Rows from block 2 of a small self-supervised image encoder, named by matrix and row number. Rows with one number belong to one neuron. Each number is 128 + 24 x the weight over its row's rms, rounded and kept within 0 to 255. All counts start at 0.
After each neuron's rows are labels from the 100 images, of 14976, where the neuron reaches its highest value: "patch colour" is the nearest of a few named colours to the mean colour under the peak. Only what is clearly more common there than usual is listed. The data: regions of photos with short descriptions (Visual Genome). In brackets: how many of the 100.
# fc1: MLP up (model.blocks.2.mlp.fc1.weight, 1024x256), inputs 0-85
# fc2: MLP down (model.blocks.2.mlp.fc2.weight, 256x1024, transposed), outputs 0-85

fc1.728 [123 140  74 151 129 142 107 136  67 151 128 121 146 122 110 169 128 130 104 141 160 127 122 156 147 112 109 110 105  82 137 155 138 173 131 143 115 124 157 142 111 132 118 106 134  99 121 151 153 117 143 161 136  94 138 133 128 179 156 129 132 114 128 125 139 133  84 159 162 116 140 119 170 127  92 146 174 158 149 127 128 135  82 151 154  94]
fc2.728 [170 138 112 122 157 118  87  92 108  55 123 123 124 100 145 161 172 112 119 162 113 138 185 168 117 171 161  86 137 106 146 119 111 123  93 140 161 165 188 103  93 122  99  93 137 149  78 121 114 139 162 158 138 143  98  65  91  88 174 173 121 123 118  77 161 128 141 110 111 146 121 137 180 167 123 120 112 143 168 137 124 116 162 128 150 145]
patch colour: black (54)

fc1.243 [128 116 135 132  96 149  98 158 106 100  81 163 124 151 121 120  84 151 176 105 126 143 121 143 108 128 128 142  96 156 106  97 136 163 138 166 134 167 133 136 141 152 155 168 136  88 106 164 169 108 101 152 159 158 124 125  93 174 134 121  93 139 139 125 126 130  92 120 124 128 141 117 120 144 144 119 126 134 102 124  88 175  72 144 118  79]
fc2.243 [142 114 147 132 167 119 180 104 144 156 168 134 138 115 163 117 128 152 122 162 136 154 122 142 103 137 138 162 168 119 128 176 121 106 125 108  86 112 140 156 137 130 100 133 121 114 153 110 106 101 101 142  95 133 142 133 143 125 137 128 128 113 126 119 114  97 148 142  95 108 127 117 116 123 149 113 112 115 148 124 166 100 127 123 122 179]
patch colour: grey (78)

fc1.402 [120 138 107 127 104 132  99 119 101 129  99 153  63 150 185 135 141 111 118 111 125 124 170 129 106 114 152 105 105 117 144 190 160 122 132 144  90 150 127 157 121 152 144 167 156  72 168 135 103 115 156 131 129 124 152 138 139 130 126 143 124 142 148 106  91  96 133 138 129 120 143 169 147 134  97 114 134 114 143 135 106 124 104 137 124  89]
fc2.402 [115 131 129 108 136  94 139 106 127 112  94 147 160 124  59 155 167 118 110  93  88 127 147 108 148 140 150 184  81 123 108 111 124 138 117 110 121 136 112 155 117 121 149 132 162 137 144 117  91 109 134  93 119  93  86 130 122 136 162 156 128 106 112 155 124 184 160 129 134 102 136 192 114  80 147 150 135  95 127 149 120  77 158 161 123 178]
patch colour: grey (60)

fc1.621 [158 144 113 138  98 105 136 164 123  39 131 141 112 111 186  99 132 130 131 127 140 133  21 129 120  87 102 149 145 152 124 140 120 135 147 150 134 122  89 100 157 113 131 165 127 105 104  98 140 110  84 101 129 108 116 150 140 128 113 102 124 133 152 111 155 167  96 125 134 159 148 120 130 137 156 120 120 115 145 145 105 146 122 121 106 129]
fc2.621 [ 62 124 123 136 119  91 135 122 112 148 130 131  90 139 138 171 151  95  94 141 109 123 160 141 136 129 156  90 112 133 130 161 146 175 117 121 130 101 122 160 142 108 163  76 127 138  56 109 126 221 136 133 150 115 119  95 119 157 119 127 113 115 102 155 137 120 135 122 155 121 131 165 121 109 128 108 140 129 135 125 172 170 136  98 151 127]
patch colour: white (71); pink (29)

fc1.214 [123  58 121 114  81 139 140  93 111 140 124 139  85 162  97  89 142 158 122 133 156 114 144 152 137 182 154 112 129 146 121 120 140 155 125 129  63 129 159 165 147 130 157 180 131 127 173 123  95 101  96 158 151 110 129 141 109 145  92 140 143 141 115 115 157 109 150 158 149 107 131 149 133 120 144 152 155 136 108 130 160 108  80 129 113 145]
fc2.214 [160 141 130 118 111  97 125 187 168 116 141 109 215 138 165 110  40 155 161 123 138 137 151 146 157  73 134 160 146 132 141 137 139 110 149 124 142 112 142 116 119  93 124 110 147  88 123 156 157  81 161 137  99 146 105 144 132 112 146 111 100 115 144 140  97 123 151 125 124 155 160  95 104 146 143 133  79  48 116 111 113 133 144 135 125 106]
patch colour: green (62)

fc1.361 [169 108 126 130  84  93 105 141 141  82 107 132 123 144 213 106 137 136 164 121 153 162  76 144 115 119 109 134 180 143  95 101 115 130 118 139  96 122  87 113 184 146 106 136 146 109 114  97 155  88 114  85 136 142 145 158 127 160 100 130 102 124 146 118 137 157 126 135 138 110 135 142 139 139 149 120 118 125 121 141 125 112 113  79  89 104]
fc2.361 [ 83 132 120 111 141 138 156 138  99 168 141 147 118 140  57 187 158 116  84 120 124 134 192 125 132 116 137 112 117 128 157 142 126 157 124 164 163 133 118 179 114 130 138  83 147 131 121 172 156 210 135  59 147 121 127 133 117 135 136 117 120 110 115 150 130 101 133 116 135 135 132 132 161 125 120 158 134 136 117 126 127 149 122 110 168 114]
patch colour: white (94)

fc1.310 [125 150 138 114 100 141 152 147  96  89 145 118 117 126 131  78 112 119 134 129 174 131 140 128 154 121 120 140 118 145 115 130 151 128 152 120 106 146  88 164 131 132 127 156 129  98 154 166 137 138 126 131 146 166 134 134 118 156 172 123 117  95 142 123 105 127 120 179 101 112 138 175 185 124 127 125 128 120 127 160 114  97 110 155 122  84]
fc2.310 [150 157 114 126 179 150 118 164 148 181  94 142  94 103 110 148  78 117 127 184 129 147 140  78 148 120 152 150 114 144 127 103 138  99 150  70 129 126 134 172 131 125 141  92 117 133 139 149  89 128 116 100 123 160 112 123 135 137 136 156 123 136 139 112 166 115 152 123 113 126 103 129 120  95  81 153 122 148 133 104 113 132 136 111 138 135]
patch colour: brown (66)

fc1.23 [119 119 130 137  95  97 122 129 135  71 149 105 135 140 104 145 160 134 108 142 116  84 126 125 130 121 111 109 144 148 113 158 113 122 149 155 115 126  98 150 120  68 121 149  85 118 143 111 133 120 116 139  94  65 103 162 105 149  92 137 175  98 140 136 106 141 146 155 158 153 176 116 105  87 130 150 149 117 120 116 153  69 113 123  96 144]
fc2.23 [148 124 150 114 168 151 134 119 142 155 134 130  93 117 136  92  96 150 152  69 154 127 154 150 131 140 123 154 139 107 122 131 131 153 113 124 114 111 150 101 155 133 127 103 166 141 144 127 111 142 131 189 200 175 109 142 148 146 138 125 194 171 126  86 157 134 136 135 102  91  91 116 127 130  88  61 145 147 141 135 141 156 143 137 104  98]
patch colour: brown (81)

fc1.421 [126 183 117 176 126  95  84 121 109 118 171 115 135  96 118 163 119 169 124 125 134 117 169 139  97 101 107 120  79  88 177 141 155 154 160 169 143 137 140 178 147 136  94 124 129 102 119 142 123 134  81 139  99  94 114 163 129 159 178 180 127 115 135 116 133 105 117 143  99 134 145 113 138 114  86 118 164 155 146  82 112 111 115 111 114 107]
fc2.421 [113  55 129 137  87 163 157  74 146 116  96 148  99 189 121  66 135 116 141 113 134 113 151 117 108 182 141 191 124 176 110 128 129 114 137 117 135 135 125 108 127 133 162 139 125 122 166 131 100 111 163 109 164 152 116 114 132  82  81 110 128 131 160 107 132 129 131 148 159 109 142 143 149 129 185 124 134  80 104 114 139 148 161 135 133 140]
patch colour: orange (38)

fc1.458 [115 100 103 142 126 149 123 103  95 120 141 105  80 148 157 110 144 106 107 128 123 120 105 143 136 177 144 103 143 118  96 147 151 144 108 137  61 118 155 183 165 101 155 173 137 102 134 108  88  66 143 126 156  88 125 114 159 165 126 113 107 159 134 112 138 110 110 146 137 105 140 141 134 116 115 129 167 143 115 144 130 122  98 121 110 146]
fc2.458 [166 134 141 123 149 102 119 183 166 140 109 100 209 122 105 133  80 144 137 101 125 134 167 172 134  60 116 164 125 125 160 132 139  99 141  99 151 126 150 114 114  92  84 145 137 130 138 124 142 118 128 143  94 149 113 126 134 101 149 142  88 124 147 113 125 140 145 142 128 177 141  83 125 183 142 151  76  91 128 135 128 131 154 138 133 132]
patch colour: green (49); cyan (46)

fc1.344 [151 116 106 140 104 139 121 107  77 150 140 134 106 111 177 103 110 181 120 119 121  89 147 106 125 155 142 123 132 108 155 137 141 139 172 180 135 131 130 164 147 129 133 201 162  75 137 108  95 101 104 123 154  86  88 152 113 165 148 150 121 119 111 114 120 100 118 145 136 119 112 156 154 139 113 121 173 139 146 143 113 124  94 117 147 103]
fc2.344 [ 90 140  92 137 123 106  84  93 120 115  81 133 138 112  59 153 166 121  99  80 114 141 155 145 143 125 141  97 108 110 127 111 155 141 119 123 148 112 114 142 151 127 117 161 171 131 126 156 150 111 135  60 135 103 156 139 100 141 130 113 122 119  83 160 113 129 122 113 121 136 137 165  88 106 104 145 130 123 152 138 113 100 158 114 114 107]
patch colour: brown (65)

fc1.164 [139 170 168 119 132 134  91 176 131 108 143 152 156  83 115 130 152 153 128 154 165 164 129 222 109 118 105 143  98 104 125 123 143 135 134 149 142 123 173 114 112 151  84  95 100 147 119 134 130  77 138 105 120 137 115 167 135 127 167 133 111  92 146 123 139 127  68  98 123 131 124 114 133  99 126 106 103 121 127 116  86 148 125 102  95 119]
fc2.164 [108 102 144 126 135 146 120  83 145 188 111 168 109 150 156 170  52 140 107 115 129 118 165 162 155  99 119 133 114 122 159 133 120 110 135 121 148 108 168  96 143 118 113 130 121 132 146 128 123 112 129 177 117 148 122  75 117 147 145  75 126 108 136  91 134 154 105 127 133 150 105  71 135 110 114  93 137 142 105 145  86 126 121 129 136 129]
patch colour: pink (32); orange (27)

fc1.475 [173 146 118 136 107 110 133 132 140  67 147 141 108 122 233 107 142 146 135 135 146 156  72 128 117 121 124 116 160 120 114 138 117 129 125 173 119 137  89 100 152 114 121 122 119  92 100 106 169 115 119  80 138 131 162 167 153 126 141 115 127 129 136  88 118 133  95 119 118 115 152 135 151 140 145 122 122 141 134 137 130  94 120  71  88 141]
fc2.475 [ 81 109 118 137 118 130 137 140 107 171 111 118 103 137  92 176 145 110  72 129 116 139 192 120 130 120 157  88 130 142 137 156 138 140 127 134 157 119 117 180 124 117 168  74 139 130 110 164 135 229 145  76 140 109 136 115 115 151 124 114 126 115 102 149 131 121 125 131 136 124 147 138 139 133 117 145 136 127 142 128 150 153 123 113 154 114]
patch colour: white (96)

fc1.216 [138 179 139 103 119 127 113 154 143 155 108 131 140 152 111 140 128 209 134 151 180 103 142 150 127  89  82 138 138  85 109 151 117 160 159 135 156 138 125 113 128 105 131 123 131 126 116 151 113 152 118 146 119 149 139 183  94 118 154 142 136 119 127 142 129 183  96 125 181 111 143 124 154 109 133 134 107 130 121 180 119 174 135 124 106  59]
fc2.216 [ 89  89 136 127 102 142 168  62  94 150 156 121  93 121 119 125 169  94 110 126 117 140  62 113 111 190 156 102 119 160 144 137 100 108  95 102 102  88 105 147 126 114 141 115 119 137 146 114 166 120 127 131  98 119 116 128 168 149 113 117 117 144 110 154 126  90 137 145  95 131 114 146 135 157 114  97 140 169 159 156 134  89 101 116 141 165]
patch colour: red (49)

fc1.436 [128 103 155  90 130 101 118 159 175 123 109 142 162 138 109 119  95 182 142 119 167 133 184 155 102  68 110 171 133 146 144 129  88 143 161 139 113 118 123 112 113 137 120 132 126 130 159 128  93 107 163 148 117 130 137 156  90 107 117 153 156 109 128 110 114 188 135 102 133 159 131 106 115 136 139 149 114  96 110 136 119 118 137 109  87 128]
fc2.436 [149  97 147 145 123 141 102  88  76 146 113 123  21 123 207 127 146  84 129 131  98 128 124 103 140 155 137 113 115 144 150 129 123 162 132 143 138 115 188 133 110 115 126 108 121 133 119 123  94 110  98 194 119 142 110  98 104 144 122 185 153 174 127  77 131 123 143 142 128 114 116 139 133 158 121  78 110 175 134 100 141 107  98 121 159 143]
patch colour: red (59)

fc1.290 [109  53 128 138 127 126 150 101 148 105 139 125 106 148 120  69 110 123 151 123 134 116 121 137 190 143 143 136 102 192 132 155 103 111 115 130  98 120 125 122 106 103 157 178 107 124 201 139 108  89 148 137 137 115 108 126 141 116  91 113 112 143 153 123 110 116 145 125 126 133 132 117 126 129 172 130 142  96 112 143 164 137 105 146 148 160]
fc2.290 [129 191 130 103 121 108  83 161 127 106 128 142 140 125 165 165 163 122 132 112 106 131 169 227 120 117 118  85 109  82 131 130 133 162  98 128 121 125 140 136 151 120  92 134 157 120  84 122 102 104 160 130 148 152 119 160  93 157 151 139 148 111 111 135 139 106 137 106 145  98 126 113 135  95 116 150 153 162 116 151  67 105 136 132 119 100]
patch colour: blue (58)

fc1.631 [129 190 147 151 118  87 107 152 127 111 145 117 143  94 101 180 126 156  90 124 131 139 120 153  72 102  92 126 117  86 131 152 134 139 180 180 146 139 127 109 137 117  97 112 117 140 102 142 143 210  63 123 131 135 135 169 109 145 119 196 139 139 141 126  93 133  98 102 117 125 137 119 130 118  78  97 100 149 140  91 130 136  97 118 129 123]
fc2.631 [ 75  43 124 143  88 170 113 107 141  99 103 135 120 169 129  81 126  90 135 111 119 116 140  77 138 158 160 150 107 156 122 131 145 101 102 101 105 125 119 118 126 110 148 140 133 125 163 122 121  85 183 112 138 126 113 128 154  91 114  90 139 150 140 118 138 122 129 140 138 124 132 117 143 132 167 119 133 104 125 151 131 133 122 133 116 113]
patch colour: orange (44)

fc1.56 [128   0 128  82 130 142 125 116 126 113 121 138  75 150 125  98 153 123 138 130 127 116 124 127 138 154 132 115 127 246 128 131 119 122 134 127 128 144 142 140 125 121 180 140 131 118 219 131 135 168  98 121 142 118 127 118 138 108 103 113  97 140 129 114 137 112 137 152 133 117 139 160 145  91 165 123 127 141 118 160 143 129 104 134 129 181]
fc2.56 [ 68 206 118 135 111 135 115 119 143 121 139 101 129 132 115 121 111 116 134 116 137 124 145 163 118 144 128 116 127  58 116 165 182 132 113 126 150 143 120 151 151 110  93 142 131 100  43 158 123  90 216  98 137 155 106 160 132 108 183  93 102 130 165 125 139 101 107 156 154 108 130  89 133 127 141 130 152 134 111 116 121 125 136 141 126  77]
patch colour: cyan (26)

fc1.760 [104 114 108 122  74 116 147 136 160 150 146 110 125 164 121 148 145 125  93 116 132  82 110 158 153 126 112  99 113 152 144 113 141 129 142 136 110 123  85 162 121 102 109 134  92  80 136 152 148 147 105 157 141 131 146 158  94 122  97  99 150 130 118 144 124 137 136 204 133 149 148 140 143 139 108 161 169 122 125 148 135 100  92 132 157 127]
fc2.760 [193 132 148 112 131 132 123 123 168 140 121 155 119 128 200 101 141 149 138 105 109 121 156 183 124 132 141 172 130 119 123 154 123 137 107 159 139 138 137  99 136 140 135 113 120 152 100  82  95 132 151 195 147 144 134 115 131 130 111 139 165 116 128  65 135 138 139 121 122 136 157 120 131 167 114  76 116 117 162 129 163 142 168 139 106 127]
patch colour: black (54)

fc1.61 [160 130 129 163  93 134 138 146 121  91 101 100 105  96 221 126 167 156 138 152 136 128 137 142 139 122 148 127 140 125 155 134 106 147 127 170 106 154  88 125 143 101 128 140 129 124 117 103 131 123 117  95  88  97 119 157 162 132 100  93 115 132 127  92 120 120 160 140 149 128 148 147 126 126 149 109 135 122 110 135 176  94 137 101 119 148]
fc2.61 [ 81 155 130  92 151 131 160 142 135 136 147 148 121 106  40 164 171  74  65 102 135 131 158 129 133 122 165  94  85 153 149 174 153 134 148 139 173 126 128 141 106 121 133 106 139 146 110 147 150 210 116 125 138 170 122  98 107 157 130 107 106 130 135 153 132 124 143 155 125 145 147 131 162 116 112  88 145 108 150 120 161 134 154  99 167 154]
patch colour: white (83)

fc1.175 [174 126 116 108 116 104 106 111 131  60 123 115 126 122 205 123 119 125 146 146 131 112  90 139  85 161 158 129 138  94  80 151 145 156 136 134  98  92 117 125 135 101 105 138 160 100 100 100 138 119 102  85 125 110 160 153 137 157 126 135  99 135 160  99 135  94 100 153 151  93 160 135 171 125 135 108 110 142 120 157 133 148 137 107 109 121]
fc2.175 [ 78 125 125 127 154 123 147 156 142 189 127 132 126 112 107 160 140 118 103  67 128 117 141 135 112 120 144 159 145 166 142 159 123 111 137 117 175 122 116 133  97 118 114  88 125 133 126 156 131 205 131  98 125 164 121 109 146 137 118  79 143 118 126 142 132 133 135 114 126 160 138 129 158 146 108 116 117  85 123 151 135 160 155 119 152 143]
patch colour: yellow (39)

fc1.179 [132 123 141 119 147 130  97 152 102 112 128 122 103 165 130 164 164 180  90 155 139 138 163 140 102 127 126 105 156 108 128  86 125 171 156 155 103 121 140 120 166 126 128 136 146 119 127  97 119  81 109 139 147  98 129 152 117 168 128 158 124 119 129 130 123 118 113 142 164 132 123 138 104  92  98 117 106 169 125 157 115 133 110 118 102 107]
fc2.179 [165 112 146 161 129 133 127 147 159 113 111 130 133 127 143  91  85  99 182  86 136 121 139 125 103 110 142 178 131 161 140 115 105 131 132 138 167 118 128 141 121 153 128 100 123 127 161 178  97  94 174 131 126 106 122  94 115  88 153  93 122 133 157 101 111 149 122 118  90 142 152  99 118 179 120 106 131  71 164 137 137 113 159 111 135 139]
patch colour: yellow (64); orange (30)

fc1.132 [141 134 134 147  70 127 139 182 116 153 161 127 132 141 127 129 121 162 140 112 186 123 121 149 134 149  92 120 100 139 167  77 120 155 136 153 130 145 138 125 132 142 127  94  93 135 126 148  93 143 100 114 143 137 133 176 111 132 177 139 120 147 150  96  92 107 116 143 111 109 130 125 113 131 151 139 139 169  93 110  90 132  90 133 125 112]
fc2.132 [126 118 136  66 145 107 122  97 162 131 115 137 134 151 112 146 103 109 152 153  50 122 115 140 139  92 135 138 132 140 110 120 153 103 159  81  95 123  96 162 152 143 118 130 134 119 158 106 154 125 106 148 127  98 139 148 124 126  86  99 139 117 126 141 148 127 150 107 149 153 129 146 119 167  80 115 133  89 155 107 164 118 185 109 133 134]
patch colour: pink (27)

fc1.707 [142  87 138 147 121  97 153 156 142 134 120 131 174  94 115 111  80 154 138 122 160 119 160 148 146  71 117 192 117 142 117 171 103 120 155 146 130 137 115 137  97 142 116 120 126 105 169 153 128 116 145 133 146 117 115 156 101 123 130 133 148 120 154 110 117 157 116 152 144 171 150  97 151 139 137 164 109  72 126 120 137 150 127 154 129 105]
fc2.707 [174 120 117 124 110 166 134  84 129 101 138 124 100 152 176 148 195 112 117 156  91 126 105 118 150 150 149 120 120 142 145 140 157 168 147 142 125 114 143 136 132 116 133 130  98 115 115 116  90 112 125 157  95 116 123  94  98 173  97 146 121 131 130 118 119  93 124 130 148 104 129 148 130 103 137  85 145 211 139  88 132 167 123 133 151 157]
patch colour: red (35); purple (25)

fc1.663 [126 113 134 167  93 147 106 164 146 127 156 123 108 133  97 143 122 160 139  98 135 135 118 207 144  87  48 160  89 124 181 111  91 183 118 161 126 110 135 115 141 101 149 102  76 158 121 113 110 188  99 143 144 134 127 161 178 133 134 174 100 143 158 111 125 100 103 155 110 140 155 111 113 117 115 144 108 145 125  93 132 125 128 121 114 161]
fc2.663 [ 87 107 128 135 107 147  66 129 127  80 129 126 100 143 143 128  85 109 157  87 133 141 160 118 116 133 137 122 108 165 131 146 129  80 127 114 119 146 112 142 144 129  97 113  85 120 151  87 138 135 168 155  84 138 120 137 125 141 119  87 118 122 149 137 108  96 151 120  86 102 157  87 134 152 131 107 153 126 121 110 140  88 157 140 132 129]
patch colour: white (33); pink (31)

fc1.261 [136 158 146 167 103 136 124 111 114 149 133  90 139 124 119 118 161 126 159 127 114 118 134 243 147 119 143 158 190 140 135 104 138 144 125 166 117 139 110 137 152 115 165 113 112 134 122 140 110 152 154 127 102 142 107 148 132 124  93 161 134 114 156 118 130 119 147 146 140 164 163 135 133 138 135 101 140 118 150 103 149 128 124 127 112 142]
fc2.261 [131 127 140 104 119 114 138 133  96  39 130 115 113 146 144 138 126 137 140 116  97 123 150 151 151 127 134 153 156  94 114 171 151 130 100 149 119 123 103  84 148 146 143  95  95 122 119 131  96 181 153 179 107  85 167 153 140 129  82 143 123 106  96 125 145 154 160 140  93 115 107 119  95 107 127  88 110 138 126 120 150 150 161 121 109 106]
patch colour: grey (73)

fc1.642 [115  10 121 174 101 103 129 106 132  83 131 141  79 126 144  96 115 121 172 136 120 137 136 127 111 167 131 129  77 238 146 133 115 129 115 132 110 131 124 132 108 129 146 162 101 122 195 113 119 159 109 118 119 107 118 123 151 137  84 118 107 161 153 121 107  99 145 139 116 105 124 140 138 139 144 128 154 127 118 125 147 128  99 116 140 173]
fc2.642 [ 68 215 137 130  87 117  92 117 107 108 144  99 140 115 130 156 123 118 116 104 125 113 139 125 123 128 123 121 153  55 124 138 157 146 103 170 170 144 142 134 131 131  79 124 159 113  40 155 125 131 206 131 123 149 110 171 116 119 161 123 120 141 167 127 169 117 101 130 168 115 156 105 128 116 123 141 136 154 139 103 110 141 145 128 143  63]
patch colour: cyan (33)

fc1.122 [107  57 108 155 114 144 176  79 118  91 127 135  85 162 128 107 114 141 138 132 142 121  91 146 126 175 155 117 134 151  99 154 135 159 107 136  83 122 151 148 117 125 181 173 129 118 159 122  80 114 112 121 115 108 146 109 121 138  94 130 101 143 123 119 145 116 117 171 158 131 136 131 162 139 159 142 161 162 112 167 126 139 110 147 111 144]
fc2.122 [148 143 143  92 135 115 121 171 153 149 160 121 212 122 141 114  63 152 136 106 131 133 149 120 145  88 131 170 139 128 158 128 109  72 142 103 157 118 152 134 111  89  98 112 129  93 123 131 130  72 138 156  91 160  81 135 123  71 139 127  94 118 124 109 130 108 131 119 113 157 140 106 112 157 141 134  93  87 105 118 105 121 147 151 132 145]
patch colour: cyan (46); green (41)

fc1.622 [102 106  74 135 126 138 119 114  74 118  96 119 115 135 117 134 125 137 110 153 130 107 128 147 146  94 150 160 138 157 119 153 102 121 167 132 127 138 107 156 120  87 132 124 144  92 142 105 124 113 110 138 116  95  75 143 109 150 130 117 143 102 142 141 140 174 132 144 171 133 157 163 154 115 117 106 131  96  89 177 146 111 111 159 149 136]
fc2.622 [ 60 138 142 127 123 113  89 147 108 160 163 116 115  80 167 182 139  95  58 143 122 129 165 134 131 154 167 138 117 113 182 167 122 133 128 145 135 143 125 134  87 120 114 126 135 127  55 127 159 134 161 161 144 158 124 105  81 142 103 105 145 121 141 150 134  80 110 122 118 140 121 136 142 112 100 114 153 113 135 145 100 141  91 109 156 117]
patch colour: pink (37)

fc1.301 [136 124 118 133 115 125 125 111 135  88 139 145 141 142 151 107 131 170 131 149 162 133 153 125 191  90  90 160 115 156 161 137  94 147 129 138  91 135 142 119 135 129 104 142  90  84 149 122 113 128 124 129 131 124 100 159 113 167 133  93 166  78 138 125 143 120 110 124 167 142 142 124 150 116 164 174 154 147 132 109 146  87  92 101  98 118]
fc2.301 [136 120 116 141 129 100 136 166 105 131 142 123  90 119 138 127 138 146 154  93  79 122 138 136 141 159 129 150 123 115 125 102 129 103 121 134 131 148 111 185 155 123 183 120 170 124 142 131 124 139 157 123 111  97 137 116 126 110  94 153 170 207 148 116 140 152 141 130  79 122 114 146 131 154  90 104 138 102 145 106 144 157 163 126 133 104]
patch colour: brown (61)

fc1.210 [139 128 119 138 120  87 114 142 121 169 150 121 135 117 112 163 101 150 107 134 165 131 177 186 110  81  89 176 129 140 170 120  82 136 155 163 122 142 149 137 126 106  99 114  99 112 138 147 109 148 161 138 104 115 100 152 146 123 155 167 140 125 119 117 104 168 120 116 158 143 155  79 126 117 131 143 127 122 147 140 144 130 132 109 119 105]
fc2.210 [118  75 157 137 136 112  88  71 120 139 111 104  96 130 142  88 117  86 108 113 105 124 174 145 146 148 151 128 106 155 149 113 114  99 147 117 155 160 163 147 102 124 123 116 127 119 119 161 109 149 133 159 112 160 130  74 127  95 117 162 135 147 110  75 135 129 138 159 128 137 146 113 129 178 144 143 123 131 146 119 154 127 113 124 153 146]
patch colour: red (47)

fc1.667 [159 102 123 106 111 124 112 118 131  81 108 149  75 163 243 149 172 126 144 133 142 159  92 134 122 165 138 105 176  91  91 124 125 166 139 158 104 115 125 107 175 122 139 148 161  98 117 114 130 108 155  85 139 121 145 137 152 139 103 120 118 141 105  91 126 109 126 149 139 116 145 174 146 113 150 108 123 150 110 136 136 111 102 112 106 125]
fc2.667 [ 79 177 106 146 148 147 153 148 135 155 108 148 151 109  57 158 140 112  98  79 133 138 184 120  82 106 139 122 129 142 164 156 120 126 136 132 163 141 116 137 118 107  94 104 159 126 123 161 164 190 152  85 131 156 124 120 128 118 150 112 109 131 125 142 145 105 120 136 126 155 133  98 158 146 121 160 122  99 112 137 135 140 145 122 153 122]
patch colour: yellow (50); white (31)

fc1.133 [124 138 113 130 130 148 129 148  66 125 118 125 120 113 141 110 111 168 132 123 214 125 103 150 161 151 133 138 111 160 160  84 116 136 127 153 128 167 118 122 115 133 142 185 140 134 138 144  88  99  82 125 110 115 161 166 151 121 145 124 170 135 136 101 113 193 107 139 140 115 129 128 136 135 111 111 138 136 108 111 117 102  94 136  85 118]
fc2.133 [150 127 136 110 123 130  94 121 204  84 119 155 105 144 147 126 131 143 163 142  65 160 124 121 134  95  97 116 116 112 130 172 103 101 138 145 139 154 126 143 155 137 132 105  98 123 153 114 110 136  89 129 164 118 148 140 116 132  95 126 172 128 129 132 122 102 149 114 121 148 125  88 127 107 145 156 125 100 147 107 151 153 177 119 122 113]
patch colour: grey (77)

fc1.34 [124 126 133 140 123  98 140 170 114 125 140 147 161  89 105 113  95 137 129 127 167 118 164 147 150  82  98 190 115 146 170 133 135 105 160 145 124 141 105 151  83  95 118 143 110 135 167 139 127 138 168 141 103 104 116 151  85 106 145 138 136 129 161 144 132 160 111 158 127 139 150 117 140 142 146 157 121  94 118 158 128  70 128 155 135 124]
fc2.34 [ 91 101 143 117 143 151  93  99 131 136 135 116  40 138 165 132 147 129 111 128 111 104 109 145 158 156 145 107 109 135 117 127 131 182 129 131 106 123 169  79 132 125 122 139 123 102 102  98 106 136 143 157 151 157  99 114 115 164 127 157 131 120 103 129 141 121 112 164 146  94 121 147 156 100 116  74 132 158 114 109 129 150 122 154 146 134]
patch colour: red (40)

fc1.31 [141 185  98 171 146 113 103 147  91  68 119 136 123  97 171 169 123 175 131 140 123 143 117 118  86 134  94 100 138  64 129 114 129 165 170 146 117 136 119 133 137 132 109 178 157 104 114 104 140 132  90 117 124 109 112 126 126 142 180 165 134 142 119 112 111 145  89 155 113 115 127 107 142 109 109 126 125 157 131 137 108  98 119 110 125  83]
fc2.31 [108  89 119 134 110 157 158  77 120 139  92 151 102 166 151  70 131 131 135  83 108 126 133 149  97 162 126 198 148 132 102 155 131 110 109 103 122 131 131 135 122 135 139 118 135 136  95 121  96  84 181 139 150 152 130 131 128  73  76  79 113 156 153  86 117 123 114 130 145 131 148 138 145 178 184 137 133  85 100 114 146 135 165 142 129 152]
patch colour: yellow (53); orange (47)

fc1.491 [ 80 113 113 155 118 135 167 106  97 150 118 124 164 128  30 119 111 108  91 135 116  81 117 146 152 123 138 145 120 164 133 130 108 131 134 112 105 145  67 154 122 146 140 135 143 166 162 175 165 126 117 196 152 121  88 118 103 127 121 141 122 110 140 180 135 116 116 126 141 110 146 146 169 119 143 157 165 118 149 136 142 126 115 189 160 132]
fc2.491 [177 131 146 163 155  97 157 146 139 176 154 127  40 146 203 154 104 150 145 173 120 132 182 136 159 128 125 100 134 140  77 139 127  99 119 104 118 118 140 124 141 104 131  63 101 153 122  86  73 193 128 189 112 164 102 125 124 116 151 165 125 131 139  75 132 122 137 115  88 128  88 149 124 123 139 101 124 111 118 132 138 163 167 120  94 193]
patch colour: black (84)