From a checkpoint of a small self-supervised image encoder.
Model: arch resmlp, activation gelu, patch size [4, 4], layers 12, width 256.
Training: adamw at rate 0.0011, 7900 steps, batches of 128.
Data: trained on regions of photos with short descriptions (Visual Genome), 9.9 epochs.
Rows from block 6 of a small self-supervised image encoder, named by matrix and row number. Rows with one number belong to one neuron. Each number is 128 + 24 x the weight over its row's rms, rounded and kept within 0 to 255. All counts start at 0. Numbers have three digits each.
After each neuron's rows are labels from the 100 images, of 14976, where the neuron reaches its highest value: "responds to" is what is common among them. Only what is clearly more common there than usual is listed. The data: regions of photos with short descriptions (Visual Genome). In brackets: how many of the 100.
# fc1: MLP up (model.blocks.6.mlp.fc1.weight, 1024x256), inputs 0-51
# fc2: MLP down (model.blocks.6.mlp.fc2.weight, 256x1024, transposed), outputs 0-51

fc1.183:125092134161120121142140117104129093122121130148178133109158173122102149175119108141133141154127064124130166146135156112106086128125080120151117141152133131
fc2.183:139126132131146116132134175143191126125134162109124117190133116110133151125133121120129117132140155157107107105121102117135153107163177112164127148163139124
responds to: text has "man" (27)

fc1.457:157122110147106100119133113122149160146148128146085133163143138129126180140100081129136168136140121130153105095105136150138133127107081110133099072117110114
fc2.457:164155110128120108137162141115098153124126148127053091145133099130165137150135119107134125121162129121105093114142148126127134161104141147075066144140102141
responds to: text has "sky" (30)

fc1.392:151139099130095149118110119136077150097137186115116130149143116141113172163088105160135111118160137126177157129127092125132177117166150096105165160130090123
fc2.392:159122111128148124089114170129121130123150146127096093146080088168190075126113100148146152111159098111148099092173123129141113126098113077120091119148113116
responds to: text has "white" (28)

fc1.408:166123126137120096097152095095166152066127208144098170161140143125178172096144128156138133124112142126133120132164116120154113132162159121132178149131149156
fc2.408:081116127136142129132140099129117161122104105116109132131157141099122116136154130152085144108168210116156151087146122111130142151128158103143111109130118124
responds to: text has "white" (28)

fc1.661:172139073118138119144154160110129160085122202078110146116144196097079118146106123155118145117111110128122135099136103141133126129144114097141150111119090166
fc2.661:122112144092154085159133128158140153127150116108114145138157127125165174132135080122100139135179110126130104060136144159155108147097093156133080130144139120
responds to: text has "white" (37)

fc1.643:118113106145151101137159129091142116118105144096132156105154161103080160135143102182147181115129111134128112130134091125111098100163131124177116108154114155
fc2.643:137130122127165106150141150161134158165148152135152115138111109132141217139122112143123125111177124123113124095101078130173064143048164176130106129153103120
responds to: text has "white" (28)

fc1.558:138143082114125117129163156098143123104135205100116152122123158077150139200131147134149120154085099140097124098143122148112125150159133131117164118136112175
fc2.558:153127145115123120139137136194150145107147115126146139114144148129191164138139090115125138125178090116119123099115182161136148172114078160129071129146137129
responds to: text has "white" (31)